{"train_examples": 203450, "horizontal_flip": false, "loss": "softmax", "encoder_qk_norm": false, "encoder_layers": 8, "text_encoder_activation": "swiglu", "eps": 1e-08, "max_precond_dim": 512, "adamw_lr_other_params": 0.0024, "weight_decay": 0.1, "adamw_weight_decay_other_params": 0.05}
Rows from block 4 of the image encoder of a small contrastive image-text model, named by matrix and row number. Rows with one number belong to one neuron. Each number is 500 + 25 x the weight over its row's rms, rounded and kept within 0 to 999. All counts start at 0. Numbers have three digits each.
After each neuron's rows are labels from the 100 images, of 14848, where the neuron reaches its highest value: "patch colour" is the nearest of a few named colours to the mean colour under the peak. Only what is clearly more common there than usual is listed. The data: photos with spoken descriptions (Open Images, Localized Narratives). In brackets: how many of the 100, against the usual share in percent.
# fc1: MLP up (encoder.blocks.4.mlp.fc1.weight, 320x160), inputs 0-159
# fc2: MLP down (encoder.blocks.4.mlp.fc2.weight, 160x320, transposed), outputs 0-159

fc1.154:512480482441501458484522520487536514500511501434551476500513491499487479487499476526471510504481463490477487479475457502501479489512501514517548466529491513541510484421514473503539521545499490485526521500488496544517534492535490506511510513465453517534476464418503466497475524541487475508492481522488489487501530492478507468486523507478508461519503470523472515496539485516534516533502488499486499530465535496507483508460507520505507482495491493500490571537544482485493516510499485
fc2.154:510466531509507483488504523466499483479495506519474473486534533490545481492461524471491534518476554520497447508522521477524480522512478513477497497523538548466478546490484497531445522488506475558489467474537557501489489494484466521478528506484518494506474488509517504489480461450486505446485491505471496511452494466500470501465495488482483482489476528545512512479514480507526516524497524494478446499511448500507462502504503519468526517484453496520529516485466483478455510529468472
patch colour: grey (67 vs 31.3)

fc1.314:488456514510521502469483500493470526496526493499488517454529492525479517494465491515513530465501502480495506547509464490534504507496518524496481490509500484560496490504482539482472489523512472519490508533506467507470488555531459507463540494485460494517488464475516509501516485466487496513504435539515497515492454545494527530497475474505465520498545537515452533502517552499503481527490501495514476483487483462481487529516499502511567545548440509513489509506509482505455477500555483
fc2.314:469491433482472495484547518486497496472452490486501555504505506460505490445494463516523505517477485480535514498487502532500519506501434528505523512508508509491489533509512491438495487508438492456483502489529513465467514490508468479502525503504522503472534533512468456494490522503518498496509531488498488446476493433468493526488500493494485495455510489441494533468525490528472493531480500548465504504514490446509523471494486521507489525480560513495489537512495512515517476490471491
patch colour: brown (67 vs 29.4)

fc1.316:477476517475543522524519484470514545502531456507538489539520517506470533511477476516476507474540503485471487491507497517460527535543530520538494495501483476536467509487460483493474503506456518462517490497532574525530475498487515472512462456498502489489527503535509483492465452552514493486483474515527479535515524519513520517541524484516472423477515506504462511505483476519497484470496489508531477511498549538480487489500480466507506487528502491503507486483535486483532457531518509
fc2.316:497499516491494457500575475527478468486491489481502510497495499507471524467516538501514512477472519488471504532456482512467480468437476507540470490496484499494526498497528529492473529492546534548504517511548486501489528514518533540478490468510481488490487521496438499506521510477532483508481495515504517502516495527472485483484520494507482574505498477514488492477470503551507495484512523493484528487485516552474475509505461469511510510431485480516483514551510465537471468436486500
patch colour: brown (69 vs 29.4)

fc1.227:543525536484494515493518439526464514529483523532520479480519499503530475455481517512486499484539472477551511495507477512465477490488512497510489468516487486525519523466502475429472525516493514475481537468484529514551531470553501519552492504499502469501501492520497510495517497484505479474510545487551441488522514482491488516495512459507475499463496499501475522505484520465530491553492539483520503487567522491537492510531472526474468490494498514497482502484525545480500463529525470
fc2.227:506487532573477502531499518504575528524489537486479493549536488526490516528511524525516516455472527501527517486481501492497504490457500522497505481547514530493493492553495483523512476493476500496489505501481451515462462502487558496499472530538512504541466480511478504519456528511522500494488480469511507575534518508510492486504506507495495516510488508473476517489484516515527471477523468529500515495476535501474474518542484511490519563487512487520459459512494438490528484534505485
patch colour: grey (62 vs 31.3)

fc1.246:487496509494486489494508516518529525509530518522502526526536451528480445432466523483470516449571501515485535534537519509547531515493454520494506509503534514501501482480521522508541514507493453492504540500479477478551549487525534488489491479536526475523549498564533507491519469465479511484483512509493506478519516460477499483496507566480494517490509501540498531522501506460463513460491460531495505497477510500503462512504502508535502480509506471483514493514484487502483504518530494
fc2.246:490484503524516484499544521509530531536511459513506546491500499476569511536476486516526472527456490436542505503483500468489466467514458486483493536484476505499487490515490482521449483513539461484502491505498505529457491498524483558502537502472520496540456521453490526498485477516495535545544507504514493505508516515478487498519484469470498483522489551502570473530514486504526505475469498500515487505483509484466469488534537531484475517480502505489482543498508539506485486508512453
patch colour: pink (39 vs 9.8)

fc1.72:455503549541473501512541490538485522465491490530473505535543501458508492476495457468509517485505500486467509524479500483487514488478480520526474508536500510526526525502455475493530481546510503482506501520540534480482520504485498536523502468516533506522511470488550479546511503544524448485514500500477478458486456560485504508495471508433520520552500479481472483530511521539492479529475531515513485495467528490503528487493493512478513513469503502549490534523502553476519503512475496
fc2.72:505527494467516508510534498496513562486498494508496500476555475559530496507538506543513503510530494508481513497535483451516522497498467471473523528493499482523502494490528523510510495503499465528541504474500534528508463464480461515466496506457491474497508480532510544503483487479506506464499524508482505470509480483483479491500469504543469471463477521465533499491472484474513465472484451506517551525489510502477469465542478510515507502545524450498477455477505481535424480542510489
patch colour: white (28 vs 7.8)

fc1.170:453512455511501528503498514476513470490487469515514528498536504487521484468471473530511526496514490570506532513470533466509489481490518539528478499543506469461511492537481492518545520460485515516495501496529467503506512488511499507477543509549528485524507466463538479501469485512481496529519534473471488507534486515519495511556479522488498512501572548523519512493469531470462499518509462526537508491474515503545508468479485524492518493507568526505504466476501494515541476521497523
fc2.170:547479499470499487511438515519488488495518540576544470513476487517506520553498494512480499478479504472481534474520512532491479479498484494451463469526505539530464527465486498522498537503483502479504474511549488469484442519505494480524482543508502498508468510501475511541491485538504481499523507510542489495484516545504512426501504493501496497460482509508492478517493459487504519524538505525511505544540529509469514521486528537494524510503517492474507481464502472452471460529470496
patch colour: pink (55 vs 9.8)

fc1.195:489519525478506503508517457490509499506475511510497526519500524499530522522527507466509478502521509500531524505554553485505520494509465512516509462499491473504490509484528463512529483526471481548478491452461501479564492484488499511498512519550528504475484496497473446519507493491525540476550463547525498523493528495517461534517523491485511524493534449521523571482469470521500524538484482548497510482515529511519496486461473510530514491484479499514438570525514489504480506495510497
fc2.195:469463519490473443478474516499466490510557494523549473507515469506511499499451523508490501501466516467462513504490547459507475527515503442475489516495486496520587494495514517526459537526490520498472508497500482517430532520533512483541519459515476495462502479500493539503526476515474509479477467493514459477511498491531519526500504502557497508499484489499536494516513491518503467502503447526469526498474460502490487502512518505519487498492525486497539511536483548534478505504525520
patch colour: white (82 vs 7.8)

fc1.122:466531539491480517483482535508501537499498510494514485489514505506532520497482551550501525531485487524535481468512524436440499516474498491496506491526518506486478477510522521528511510501513473499500495568517468468481508472511516500490522488502513479501547461472572452465510470491480495522488482506471498496503494506478478557525492510526522458450524484519498502482527518508545505427472496490494533515494580493518515516505492552477489524505484518514478529527501498513496520499496525
fc2.122:497471494535478544520518532517520515481511506519526510489538483493466497489518487485498488518485547474450464540537504475514533443489497521492504505530516515480490442506491475511497501525501507481511509528518489483497504548449544467509496487551481494478448538510498516521519429460494539469482500520465496546499504513469488516490520505482466516517529444503516514491540521463520501507500464490493513512506502516469511523476522482532470471504532473491507483503474498493486454498580487
patch colour: pink (25 vs 9.8)

fc1.59:490494530501504505482478493499524480521560501523516480490542523481492487493502490523503480489440465535466532574525486493484500491532511518521481493503475469513500535525535519510491489466504490501465501524487531528548519495533505493501518554492479534513478499507495485503482499494500507520498467472497522477546499515465501571579543533498505522483499518530478567511490535509520512517527471520526473516511476496515499473500500525485511488473420559495498473479508524508507498498518492
fc2.59:487547509557510512526491523513461507495534478478556512450469510500492496489497515511512486523480492480526508481493488477520464471476472502506553442517524536485499485503529507488492503467493483517467530474475449514472475476469456536523528456445492503493522502456521523486528520477525538521470538512495513522474509452535495473514522521477512513505514500528550467477511509504470489539465511524507485461490514499473462529509471484515512519489507519499486517531536475512485495466549534
patch colour: brown (69 vs 29.4)

fc1.278:536478502485427557485483529495524485516510524488462505525543519496516521514494497517501493491500508486524520482481542512460497488490522528509516449518482510498504493493494509536528521520457508512563502490518506505556538448501483506531454493527492486469496560476512507534530526494504512500494525546506534456507517482485498503521493503488520483494486500544493515545523521482504474476530456482546475486480505555511544523508524502474476493474478488477480531510493510568532494530523476
fc2.278:510510520442511461491508545510517476509480509505470513504458486498543498496486477496520529522522517523508498570493481503470531497494486489439466534479498517523465515541487477500503485494509500493446466511530462520457496492479489533512510525478547484521521484485480475513532513495517514502526507514536485486525483476500522509540558484490507514523450444509497478508490491504472483537488568547472493486549482508481455486454507478510493510471533498513478509524514505472505547469473505
patch colour: pink (45 vs 9.8); white (30 vs 7.8)

fc1.67:476536523471495461477521496491537517522498520506486501510498480519495475511476488525513450549468533477468504458476500507536512489522475515518490520460497522501518485519504499501465496508482508492464502472507476532497511474504570501454496470533494503495552506451467512452476536468509519511546498500540541489535499501509507466522475488501516450462536519490518499511535470566569528462499515530514493492464503518496452478528501500473544490476502502486516482507500553504506514508493494
fc2.67:471473472490465481526492481514492492506485534494475514571465510511503546554484507509444475465497492524472521548478479539495491466469534484500471508491496521471533519485479529501462531560494466538542509499517508536519543495457507540497481496482501499528469510522493508479544516528490451487473475503473493510466533474512542508461503514489507527497507512508500468465485480504500492445505518521506517485471470500498518459511497517547525515527484484503497547473475496477491522481516462
patch colour: grey (64 vs 31.3)

fc1.71:489540522490524464473547453473541525517495503535506470509508491555497509489514571481512512499496538443441514508481496509511560492511518484494486525525504447460475481501504500540478503483482472479486463513540480467472489523471515523516517484477480518524501488487492495487510503547490482479483494496490464539486536537467482503495517527483510506488462507517470482491526473540472501472509494523492512492435516517519544499494507509471471530497487523477470473534513537516527478534532477
fc2.71:519512473481496499526482551536472492523525521511492517539511558502548531506492510483448483486464487448512528512487438489522458493490461507464515515494513493512509507531479483481493478543489515530467493485483440507498500473502462503490495528526504519491493503531528504506481473455458478512529531505479511505466543474514491478528521493455514450501506494437497529557527460480514491459514506513512521543489490520480493474499490470502509444520482513476490476521520523509487498465523520
patch colour: brown (66 vs 29.4)

fc1.231:525533502524467497479485519472506529501501503538475516544513512531481507501483471475467492478476494474498472493495526535471524551494550509523499503523511464507505490516499538499482541494488464522514487526516497472527488480469532539490493499534473491495469535496532467530511475546524471486527494506523509540487500525479474535468526534497472551465506459489485494539466510474510475502509466567512522491508498541548523501522487526523490519499531513513480515512558546521536539532481460
fc2.231:502503485422517536472460499525465452489510516522489516500489525451512552482538538532511473498515528522495507476463588487484483495450513474515523495490524489487494524485503464461489476502529547480479503496499464514505510527487539518459500465484546456489478512492498491508519523532475500512487521527484550470469561502454475479482481496504503457514525497482539483533540487507495482495496496504486484488506513491486507522519493521494525470498519470529493505504511497463469482501471532
patch colour: black (40 vs 16.6)

fc1.93:468457477523499503485495478493511527477498461499501501515498538532542506490464507453520489472542479500487516510473498526523489467519521493516469490482469499520523491501480534503507463500471497483502530511505512511500482547538467496473529475538528523509523513504481527540519543523456528500491462497457461496499551493509484479513530462559522524506504502467434493478495509482567450531496537481518502476494456484497541534510528497453505537503524498509512540520472478500482475482482488
fc2.93:528516505509534486468513545501518499527521470467475488517482488468502533528489485493504516489522533508470553496496476514521481483494475511496481480489463543462452482527504485538525456518522487535482491483504462505459518511519533508458531511510508533496476501463509508475498497528536501533513474469515510450485533482489493470518478549483527494512472466507475521505484556493516484490503561479456489495491492493562478502523471487531481479513548478481506457419487490487492490492471493
patch colour: brown (77 vs 29.4)

fc1.285:522476507527477523479492501506521496437509503495488521499525493514491550518523528504510502499507479498482509506526502525521585539507494542518446446529496492512520474502494535472518535532505471526512525492486532511477522525476497480447558506522494532467482498537548460481498481476472518517539533504515490495478493511504489508511475529491491511484511498526484486497508475524542504530502517511532475497437521509468502502507491552422516525490510517513520475493472467518456498487538525
fc2.285:541485515453477470527512520479453507530498533481566523547481514473529515484531500484508478481508489513482505545498533494453522493494479498500528503492523543521497547531472489488492555507480452498506496504525512532507494518537541516506525568553513503522473487470496505446490476519520481502514524504512511520514521495518559488498494511471492484508468546506452504510474502519518541488485487517509525498504478535528500511494584477492499492517509506451520491522521497492522480514475475
patch colour: brown (62 vs 29.4)

fc1.254:506472500524450480496484490509520453498571483525512490487443454519511480473473485514496473511524530480505473493502490491546507486468472507472511484489507473471497511539507495536517517541496531524540487506534466508476494470465474481493485547496499525464512485507503502510499471507484520498492495483543484492494493463493506484488484534473452559503555495516457529491487472518510548514434541518507469512511491518527485521513482470528508495513491491492496456538511507499458547563498503
fc2.254:524514503498541482460485469528480499509533512449517511474532538464535534517515517519455505510504509509473473475540500503517515465501509463525523507492504499481501481455467506494542496510512502499482492514472476515543471490550513475498520492497490499495490470495486533475542489499561453506447498489463510543485468488516487544456507492477537524494484487504486503483519497478506496506481466486465485515565557468487488511462489545473448452545495492462502477493524500495493497510477534
patch colour: pink (35 vs 9.8); white (33 vs 7.8)

fc1.232:458514511502510482501517523508509526456494509488475501515508474496504472477512488567492519489522490472514500489524496471462491491528479538480503482509515512507496472479535500503520518460483477506503477519495556501534541504526489540474486480496496526537543497509448487500480458461484457539488512501456480538499471500463515490479448475509505528506492552526517489459499527526486467552506525529530533502495509484468499517517504483478515498468431499481484564476521504501477435495511466
fc2.232:527465470495521467469469471490459564523442490505520500539491482565481504505487541509509490452522528491486453509455529477480479477538509525512483502490487517521522489476508500502489451487507510506540514506509503525468488515496524513493534482470490461445511507493495505483519502505517540525492483504495552466527456496474531545517523487514497507538476501463507487515474507505515513513481486493519511454451514496498483478478487459482490509507504494501564464497494544505498506514478574
patch colour: brown (65 vs 29.4)