{
  "model": "contrastive image-text model",
  "encoder_norm_position": "pre",
  "text_encoder_positions": "rope",
  "max_precond_dim": 512
}
Rows from block 2 of the image encoder of a small contrastive image-text model, named by matrix and row number. Rows with one number belong to one neuron. Each number is 128 + 24 x the weight over its row's rms, rounded and kept within 0 to 255. All counts start at 0. Numbers have three digits each.
After each neuron's rows are labels from the 100 images, of 14848, where the neuron reaches its highest value: "responds to" is what is common among them. Only what is clearly more common there than usual is listed. The data: photos with spoken descriptions (Open Images, Localized Narratives). In brackets: how many of the 100.
# fc1: MLP up (encoder.blocks.2.mlp.fc1.weight, 320x160), inputs 80-159
# fc2: MLP down (encoder.blocks.2.mlp.fc2.weight, 160x320, transposed), outputs 80-159

fc1.307:106102112147151149123131113026143099126119130128117117135123120133149132142147107098139160094049120149157122095120115140132145135110116096119113169134144112133097093111137061139119096127129111110134122108103142115143125113132198122156167170
fc2.307:106127115131177095115112129166153142150132137107185154099083141157077076148137128094144180152149106116156161148153134108084088140134130120094093066093140133105153138128154124152109137096168122122165122170129155145126162118143095117155133101
responds to: text has "sky" (65)

fc1.59:170118107109086150108102136125135100131139113137110159138125122126155157125133135130125109112130097090117147113116101169145145133130150145134146117143128088159122179163132139155107163126127108147059161118122149130109111149133104103150116113
fc2.59:102119136179161126109100084131105136120135137193147150138106142165101134115104088081127130142093113162126174137090127142149094138122168105124175133182163132117131170104132117088120106137079104086142082117119134051148152151103180133146144111
responds to: text has "holding" (36)

fc1.114:142118114148141185134182122122159121125112118117144156127129055154098123135064135129162150129111142144143102128126110098137134120129123124131160121142130191128138127127139124163081112121125122128123126157151116169159096133093107146131134113
fc2.114:153126112126111126098148100157141113141155104121126139109168115165137112155172126129100108116110145160146192115091111152139106126141105124074144134154115134125160154122098139076158145127089130140161114123145121104124166132146127146124153152
responds to: text has "plants" (29)

fc1.155:143104124151134130123130123157140116174148118112133125104089131120120151103171125143114130110142101103129136158114118056132113130102125107113124113086105149123114088121096138124145111081142118172096133142122121128098157130136105101191123130
fc2.155:077141103143128139056120124097123130124131099065102139152134074108166120092137149105154126144117143151131143120114109140109111133178143129108105130135148104121121131108101141150133138137158095086129139103154144102173079109141171150096147116
responds to: text has "sky" (54)

fc1.150:133134155107147126149126139154111147143131172099109132120124196137118087106141169170093163146170133118098174119142137152143136147124117118124107144125116126116117142118131095131142149186100148118147135100152081153144156167129102120151156107
fc2.150:088102114100143133121096127097140103109122080152124158124113128149156120172117097145129102089177132115130085125083138106147115178140133153195124086154138122089136100141132114148135143115125097162109132105129121148149156133083071123158158105
responds to: text has "man" (28); text has "lights" (25)

fc1.274:126149124132150106158114089107140126100107167140139156116106085126127143099091167131124120124129132149154141133121146144147125081143141120144102156099121114102179127132127123133156124166143111150107105151109125124113155151113183167175122080
fc2.274:095110104114129127099146159127139137098066083120096097124099144136158106126148126115139119114137104114139115168121107100134098131138132140090127085116120102126123126153124119078113148125172133115115124106141120139161101140119118110116147159
responds to: text has "sky" (68); text has "trees" (62); text has "buildings" (34)

fc1.197:081147169163184123147118108136142100159129111156153097136119144167143132174130136128143111137121139118136160150152102170159126133137124130093131116124126116089159150148144177114092116133090125111119131169135112133129145157136099140143113146
fc2.197:164142127147111096128112102115111127138052113109131143142135131123132130113155148132142128138125092121134111135154153122103155106123111179155107125109173121156105129133160145110123155120118135146133130127117199152141128105144077088151140103
responds to: text has "flowers" (28)

fc1.136:092090130148095130129087146113160113096138100067109139120102136141108116111112177151118106147144113106124173100158141121106142107108115142141134115098148114111147118138149155123128152144113136109104136174110159114120120165171129185164181102
fc2.136:100100114091153125107120136124106137102126150144104126109132165098138134160142151103110158120135162131157125134128148125137123168125088115139136115109124129109076091073091101144130146143117203088144105103128152129118128138118083083123119164
responds to: text has "grass" (31)

fc1.236:138112146094111150142132111126150155150131143125106142103110107147127147168137186113127098073130135119130152155143117120160149084145082103122135103136159099100170148123098151099114122131124109103128097106106164128173178168124125146129142123
fc2.236:133134146138174145130096172178151117148153112139123102131158120129127130101132119192048112161125120153177147099117123116109116141114090120119111123108101145112091164148149115118115148154113118106114150109115147131172150120125130195129122103
responds to: text has "people" (44)

fc1.52:152141094157156108137085175142159128138122079095140124112148079129102163122111138126152084111134110113186164099104119111127173108157135106158125132137124141117127147167090108151121106149147134093144112184128133144125133128110141139138150091
fc2.52:122133065141119138155141112123100146131117109111142125120124157106125165111150136122104115120120121169106158116107099103076116075145136111161110133121127126123139119090154135098142110135136115126147098090106144101081157101127113123100179130
responds to: text has "sky" (57)

fc1.260:126137151123133090094112128134138125113120133164137143125114138135138152105136141135164122114080130138108085154142109123072122131122172112119117148156129077169079102109142141098117144155119150145132117144116114153125131125125102149107151123
fc2.260:168123137107124119184125119153115138111119142111113085124143100155144115129162115113118175180086169165101107127097116146163136109089160163117088112143152115113168111136142151136128131107160121088157118123135055100116107173133157127126125140
responds to: text has "holding" (35)

fc1.119:135146099183142144132096108114128171103131108154115108131148110091106150138130126072134116100160162088159102138121156115114124100134117108160110114131133186130122114096060119108126156111123133111161122128148153127147117193145165125159127137
fc2.119:122119137105149137154159153148133135176140101121073103088101090120154122119104126145124140107111102117110148146153090139135105115111153154137138119152125113107109119127109128132109125101166125143139174096150133108134147126089113140109140134
responds to: text has "sky" (51); text has "grass" (27)

fc1.35:142140161154117152140130135138148120119102126106112152161123156132113102119129121133097134146118136152076094111168161128097145154157137135140108156137112163186115166088147165155074129106164128134091098117141138149152136135115117140090125104
fc2.35:125122138138100101167161130119111117149112123095161137154137159149125156122161145105148149151124130110120176150118100164118135116104114098097126101130127119111160146121113108166136087121107121138175123097054153117096122155112101095142116143
responds to: text has "wearing" (29)

fc1.239:147149102169127118095116134123154109158111165156153124149130119121082150110162110148145128145141171137096089125130142127145111098120088152156134144098111141064124098135127127091139150148136187123114126134121086135126125144106104101147073101
fc2.239:110141120140146094138134089100095127137152136144093157145113112155146167132106111101134134078132140153125122091167153146137112093152144133104163144148144156110153112128083129136110095121139104124119140151104111151148125188180148133100127129
responds to: text has "sky" (54)

fc1.130:150086153119124194099160138156122112167117118129131135149158139134143134125137101139092135142101143146137139133155141131121138158086063153178126131126109136107153180122106126155147094125132109108148116099145149118132152125132079090170099103
fc2.130:119116100106090089085122137137091145099151139145180094148155109128150133140120145149165161147135155138108119141107148092105096109124123168155096157142110125112095096118110110138106106095164115141075141178088086183153146140120132113152171136
responds to: text has "plants" (26)

fc1.182:136118090118132083098142100155113128112149147127121101114114080136096156109144116129177108135118109129151118132110153101141142149085156107160152107133139134114125166135104146062101146130113110133122110140182134118148129161131133158132120108
fc2.182:139166150096144128133082110155170144126139071117123125148132135144110133137132168123063141104127145109105131139124103152129136123105097149145138138127112152138181106104141142133147098168123088135143136137084112130140138104164133141158148118
responds to: text has "people" (47)

fc1.303:118142118110168161121088132126135114093181138130107116124183164141161089113141162121164115130109146116111142152180086131154101095103135141120083155110168087136123131139124123079113130134153156145073132095137107116131148117130127170120163078
fc2.303:123124095123113106131158115122180118138111121111145145179128115123169138142156137131109184160110134107140127177125142146097073140166131112178123116154085141145125103118045092161117112132120142120076128189151133149135063153155134132158108123
responds to: text has "table" (30)

fc1.1:144118143155110088167104162157153181183142179113121120146123076152170108156154128110088170114130122148121125121141161162159131075179155097139117112147187111146141090074160150109088134099154123122124132122083103130139103124114122131148141177
fc2.1:112151134138143162045144124134164118104126098104115105135115160117152145097118107106086116135104121119124162113097142126119143192137164134157148103132119142123170145155121113165150098156130125141122170135152156136097125159131151110104121111
responds to: text has "sky" (60)

fc1.99:123109115088179090106167110138153129124136084139116147134088087109128169106099140123126089075128106173150106152074131114112151142127122130151136125119124152149113129144136126129131136103123081065064130159113109139154134106145156120131133136
fc2.99:114155145122128126158080147083161079115112151153122150130166111095133136157171156084131121121144165129107122128140122134103086114123101111160122145161140101100059097133135103139125146111110121167143163091060125159144161132142103127127122152
responds to: text has "persons" (25)

fc1.275:139143157131108129137166113056121121108084181135138122134100125103166157110110134155160116148108085150109118128138149085121162118117106155153168113161122146093134091093145117122096183118138126109155119112104135178118118099144112081158132132
fc2.275:159124091101144163151132093164158134145100106149098117139128133123137097160159127114146126091131131106154150128083126148148107164122164133116135135118104126165147163172159158125139130129180125138149148105172155107126128162140128131133171123
responds to: text has "plants" (32)

fc1.12:094143156121158177140117112152119120111170139118120108159129156151129148156165171116113087086136129124124132125114124148118169161102144141126134180118099071088112117158096125090131097123107172139158111151129098102111148150089089149149146117
fc2.12:180110057098113138154160100138091147159133146110152104136130137161138164118115091126163111122114102125123125126175117141097130118123141074124158141144126149198109113103121108148127115105140117158152167122115146133149079093157137108150103104
responds to: text has "table" (30)

fc1.252:112097110150134144128109116139153102121128078165099127149105110153156114201151138135068124131104151099135144126139139142090086106181141143129136134096111116070129173133081167154121120144121127126062119134142124133102143119117133122172103079
fc2.252:101135136127123132154143105148167057110131106133119080136132140151128127182124108111159132142158128125139114165114115123132146100099087104092114115141120122112098108137117140110131126150115134144174139123115123097131100138105094124083104151
responds to: text has "flowers" (34); text has "plants" (27)

fc1.74:090122141136152133132115100058110111087133140124105120089124101135119122145174078137093100130138116154154123116136116148131140141147143175128134140122156136086153140147167146119137133090132128120140164170139196125119122145134137165148118179
fc2.74:118148134175115102110155115130133125117155133142140132110101188110122141109149150119120114094162107136177150105103116106105150109118090125101099109127130127160136126143155129115130141104124117117136097132115157161167077154134136154114139119
responds to: text has "white" (33)

fc1.179:167148111104127134154093145091148188115143123105121123150133128152090125155170115141118103124124143135136152107159129169126173106128157153096106137091131137126176095170119100126143101142140119100095076103080137161127157140097117123135123139
fc2.179:129182130142118100107121143136112092156138147134135127131183128090127071102135131126158115158107122127119140097090099118144105114156119115181137151122130117145115133104143108112128134113109103147156102124128101088113121159128140110143120075
responds to: text has "sitting" (33); text has "woman" (25)