config.toml
dataset = "photos with spoken descriptions (Open Images, Localized Narratives)"
crop_scale_min = 1
encoder_activation = "relu"
encoder_head_dim = 64
encoder_bias = "qkv"
encoder_parallel_block = true
encoder_positions = "learned"
text_encoder_layers = 8
learning_rate = 0.0025
beta1 = 0.9
batch_size = 512
Rows from block 2 of the text encoder, named by matrix and row number. Rows with one number belong to one attention dimension. Each number is 128 + 32 x the weight over the matrix's rms, rounded and kept within 0 to 255. All counts start at 0.
# q: attention query, key and value (stacked) (text_encoder.blocks.2.attn.qkv.weight, 384x128, the q third), inputs 64-127
# k: attention query, key and value (stacked) (text_encoder.blocks.2.attn.qkv.weight, 384x128, the k third), inputs 64-127
q.11 [120 144 127 124  97 110 106 152 121 131 115 101 172  18 133  78  82 107 100 215 140 115  77 162 132 104 118 171 134 115 113 131 134  78  92 201 119 195 171 116 123  45 106 119 121 151 107 177 159 125 101 122 103 150 109 159  92 102 180 100  97 120 137 116]
q.12 [ 88 199 133 145 160  93 147 101 149 153 145 132 115 182 146 156 127  98 128 116  93  83 187 109 129 162 139 107 119 145  65 147 208  86 133 157 128 146 153 113 191 119 135 178 127  84 156 141 148 160 149 155 121 120 100  92 136  37 109  95  80 145 127 141]
q.13 [ 57 128 145 112 169 110 101  91 130 123 108 153 153 114 136 192 108  93 126 132 145 110 118 155 178 151 170 161 113 120 118 111 110 125 172  79 186 107 161  79 139 136 141 141  78 145 132 134 111 142 169 135 140 132 128 105  91 154 131  99 116 139 143 148]
q.14 [132 116 214 156 110 112  84  99 128  94 122 127 106 115 133 129 125  63 195  85 140 105 130 137 134 174 126 110 107 131 122 112  65 124 151 161 105 215 175 130  73 106 152 105 166 180 157 136  97 148 111 137 156 125 121 171  93 130 105  89 154  91 200 111]
q.15 [179  71 170 162 135 126 120 103 132 191 127 120 108 125 109 126 107 138 114  95  84 112 134 153 113 159 140 134 102 165 116 112 153 101 112  93 209 118 148 161 129 150 124 142 129 108 142 137 107  85 117 143  90 137 144 113  76 135 115 187 133 126 166  99]
q.16 [108 109 179 118 166 161 174 119 149 176 136 119  97 146  60 101  69  91 119 164  90  85 133 135 105 139 117 114 131 123 181 129  75 112 146 129 153 124  79 136  90  67 123  92 125  82 130  92 141  90 131 120 174 200  80 114 195  99 174 172 126 156 163 120]
q.17 [133  59 159 153  94 145 143 136 137 116 131 183 117  80 117 129  93 166 129 116 144  91 103 112 134 100  79 148 117 110  80 125 205 131  84 155  78  67 144 105 204 171 139 109 108 202 169 176 131 213  94  95 165 135 142  91 172 169 106 137 105 141 126 140]
q.18 [193 144 153 142  80 117 131 122  97 110 120 174 144 121 172 128 141 141 120  96 173 112 183 170 144  90  90 119  56 112 131 142 126 110 145 111  60 179 110 184  99 144 142 127 138 186  95 109  66 154 169  92 110 155 109 148 115 197 103 163 184 135 180 155]
q.19 [127  95  56 116 138  97 131 132 109  98 117 158 164 128 133 153 156 138  38 124 124 166  88 179 148 171 120 103 143 127 124  79 139  89 132 127 133 115 114 106 181 166 129 111  79  94 126 189 162 177 158 114 119 164 155 129 188 135  99 114  70 133 155  73]
q.20 [105 101 128 132 151  88 114 152 157 149 114 151  87 126 172 135 120 120 133  67  62 142 132 150 109 128 138 183 136 173 153  99 126 110  97  98 147 128 128 133 143 134 109 139 141  86  96 129 118 119 164 110 194 108 146 175 156 120 122  78 116 165  66 106]
q.21 [ 96 139  90 166 184 113  95 188 151 129 131 160 104 187 124 138  76 108 124  75 105  78 104 108  84 115 165  87 100  77 145 140  79 143 106 107 116 146 184 157 215  93 158 219 192 141 160 133 110  79 127 119 119 149 157 159  80 157 123 128 158 115 136 117]
k.11 [147  92 149 177 134 197 144 129  90 116 165  71  87 138 144 193  59 199 160 102 106 126 159 150 172  61  84 135 201 121 152 198 125 165 107 101 115  79 108  99 136 127 168 136 110 144 183 130 105 109 165  92 137 106 151  77 170 164 116 132  75  89 128  83]
k.12 [111 155  70 125 175 117 164 121 132  99 109 156 119  74 110 127 134 106 128 148 153  37 177 132 100 133 173 138 126 102 138  91 161 142 139 119 166  19 188 135 165 112 147 156 163 143 150 147 140 132 127  91 190 123 108 153  73 126 212 164 148  67 124 114]
k.13 [156 133  83  66 127 152 135 146 106 174 111  78 174 110  91 114  99 130 130 135 118 125 144 126 119 168 109  68 150 160 142 140 113 133 119 156  63 166 158 125 128  76 130 131 109 156 163 169  99  67 135 150 113 123 125 110 190 143  71 180 161 165 166  71]
k.14 [128  79 113 105 125 114 193 111 117  69 106  50 153 149 123 154 155 116  85 174 140 147 172 175 182 114 102 116 121 124 165 114 126  84 128 142 159 114  99 158 140 152  86 112 111 125  80 112 162 178 136 156 118 155  72 134 106 156  82 156 139 144 193 148]
k.15 [122 164  64  77 120 120  96 134 136 172  98  82 123 156 112 169  88  97  99  92 121 155 137 192  49 106 157 107 179 185 131 143 147 151 176 139 101 128 127 140 197 152 128 110  91 166 114 169 117 110 139 127 102 171 138 165 170 105 115  91 128 123 112 115]
k.16 [144 158 134  99 120 117  98  59 133 149 122 119 140 131 131 121 123 225 141  95 100 136  96 143 150  94 130 119 107 184 114 108 167  99 151  83  91 120 121  75 108  94 108 131 169 189 121 139 139 150 167 146  69 100 129 163  91 160 146  92 123 157 143 124]
k.17 [194 186 132 119 159  81 122  87 140 141 185  85 112 169  97 184 136 105 135  85 135 142  61 137 161 107 127  93 120 109 142 114 132  99 148 131 159 139 103 146 149 160 118 125 119  89  85  70 147  89 174 186  46 153 148 133 149  69 168  90 119 154 158 115]
k.18 [ 80 132 157 122  82 156 120 143 120 143 147 207 129 126 146 123 132 183  84  98  98 109 105 200  61 130 134 102 159 148 145 111 109 132 103  76  96  64 146 117 116 131  99 167  98 109 161  99 124 132 123  86  97  91 161 136 113 123 182 132  92 137 161 118]
k.19 [141 156 132 116 163 108 162 195 110 120 132 150 108 113  82 191 160 128 115 149 162 109 127  87 130  88  52  82 108 168 141  61 123 115 194 143 177 164  88 129 103 106 137 126 174 109 119 127 136  85 165 138 164  91 112 122 100 150 150 146  82  69 180 162]
k.20 [139 170 103 144 133 153 120 129 154 122 164  81  98 124 107  96  73 126 189 172 184 116 115  87 140 164 144 149  83 102  86 136 111  44 113 144 122 140 159 133  77 127 201 143 137 153 154 164 156  84 139  86 129 112 115  66  93 123 107 103 171 157 122  97]
k.21 [109 106 136  90 178  61 163 177 109  95 158 127 129 136 130  77 142 114 125 172 142 132 130  93 127 186 100 152 124 144 112  98 163  85 131 144 162 106 162 112 105  84 149 102  74 163  51  92 119 126  91 152 106  79 106 174 142 122  64 145 163 118  73  81]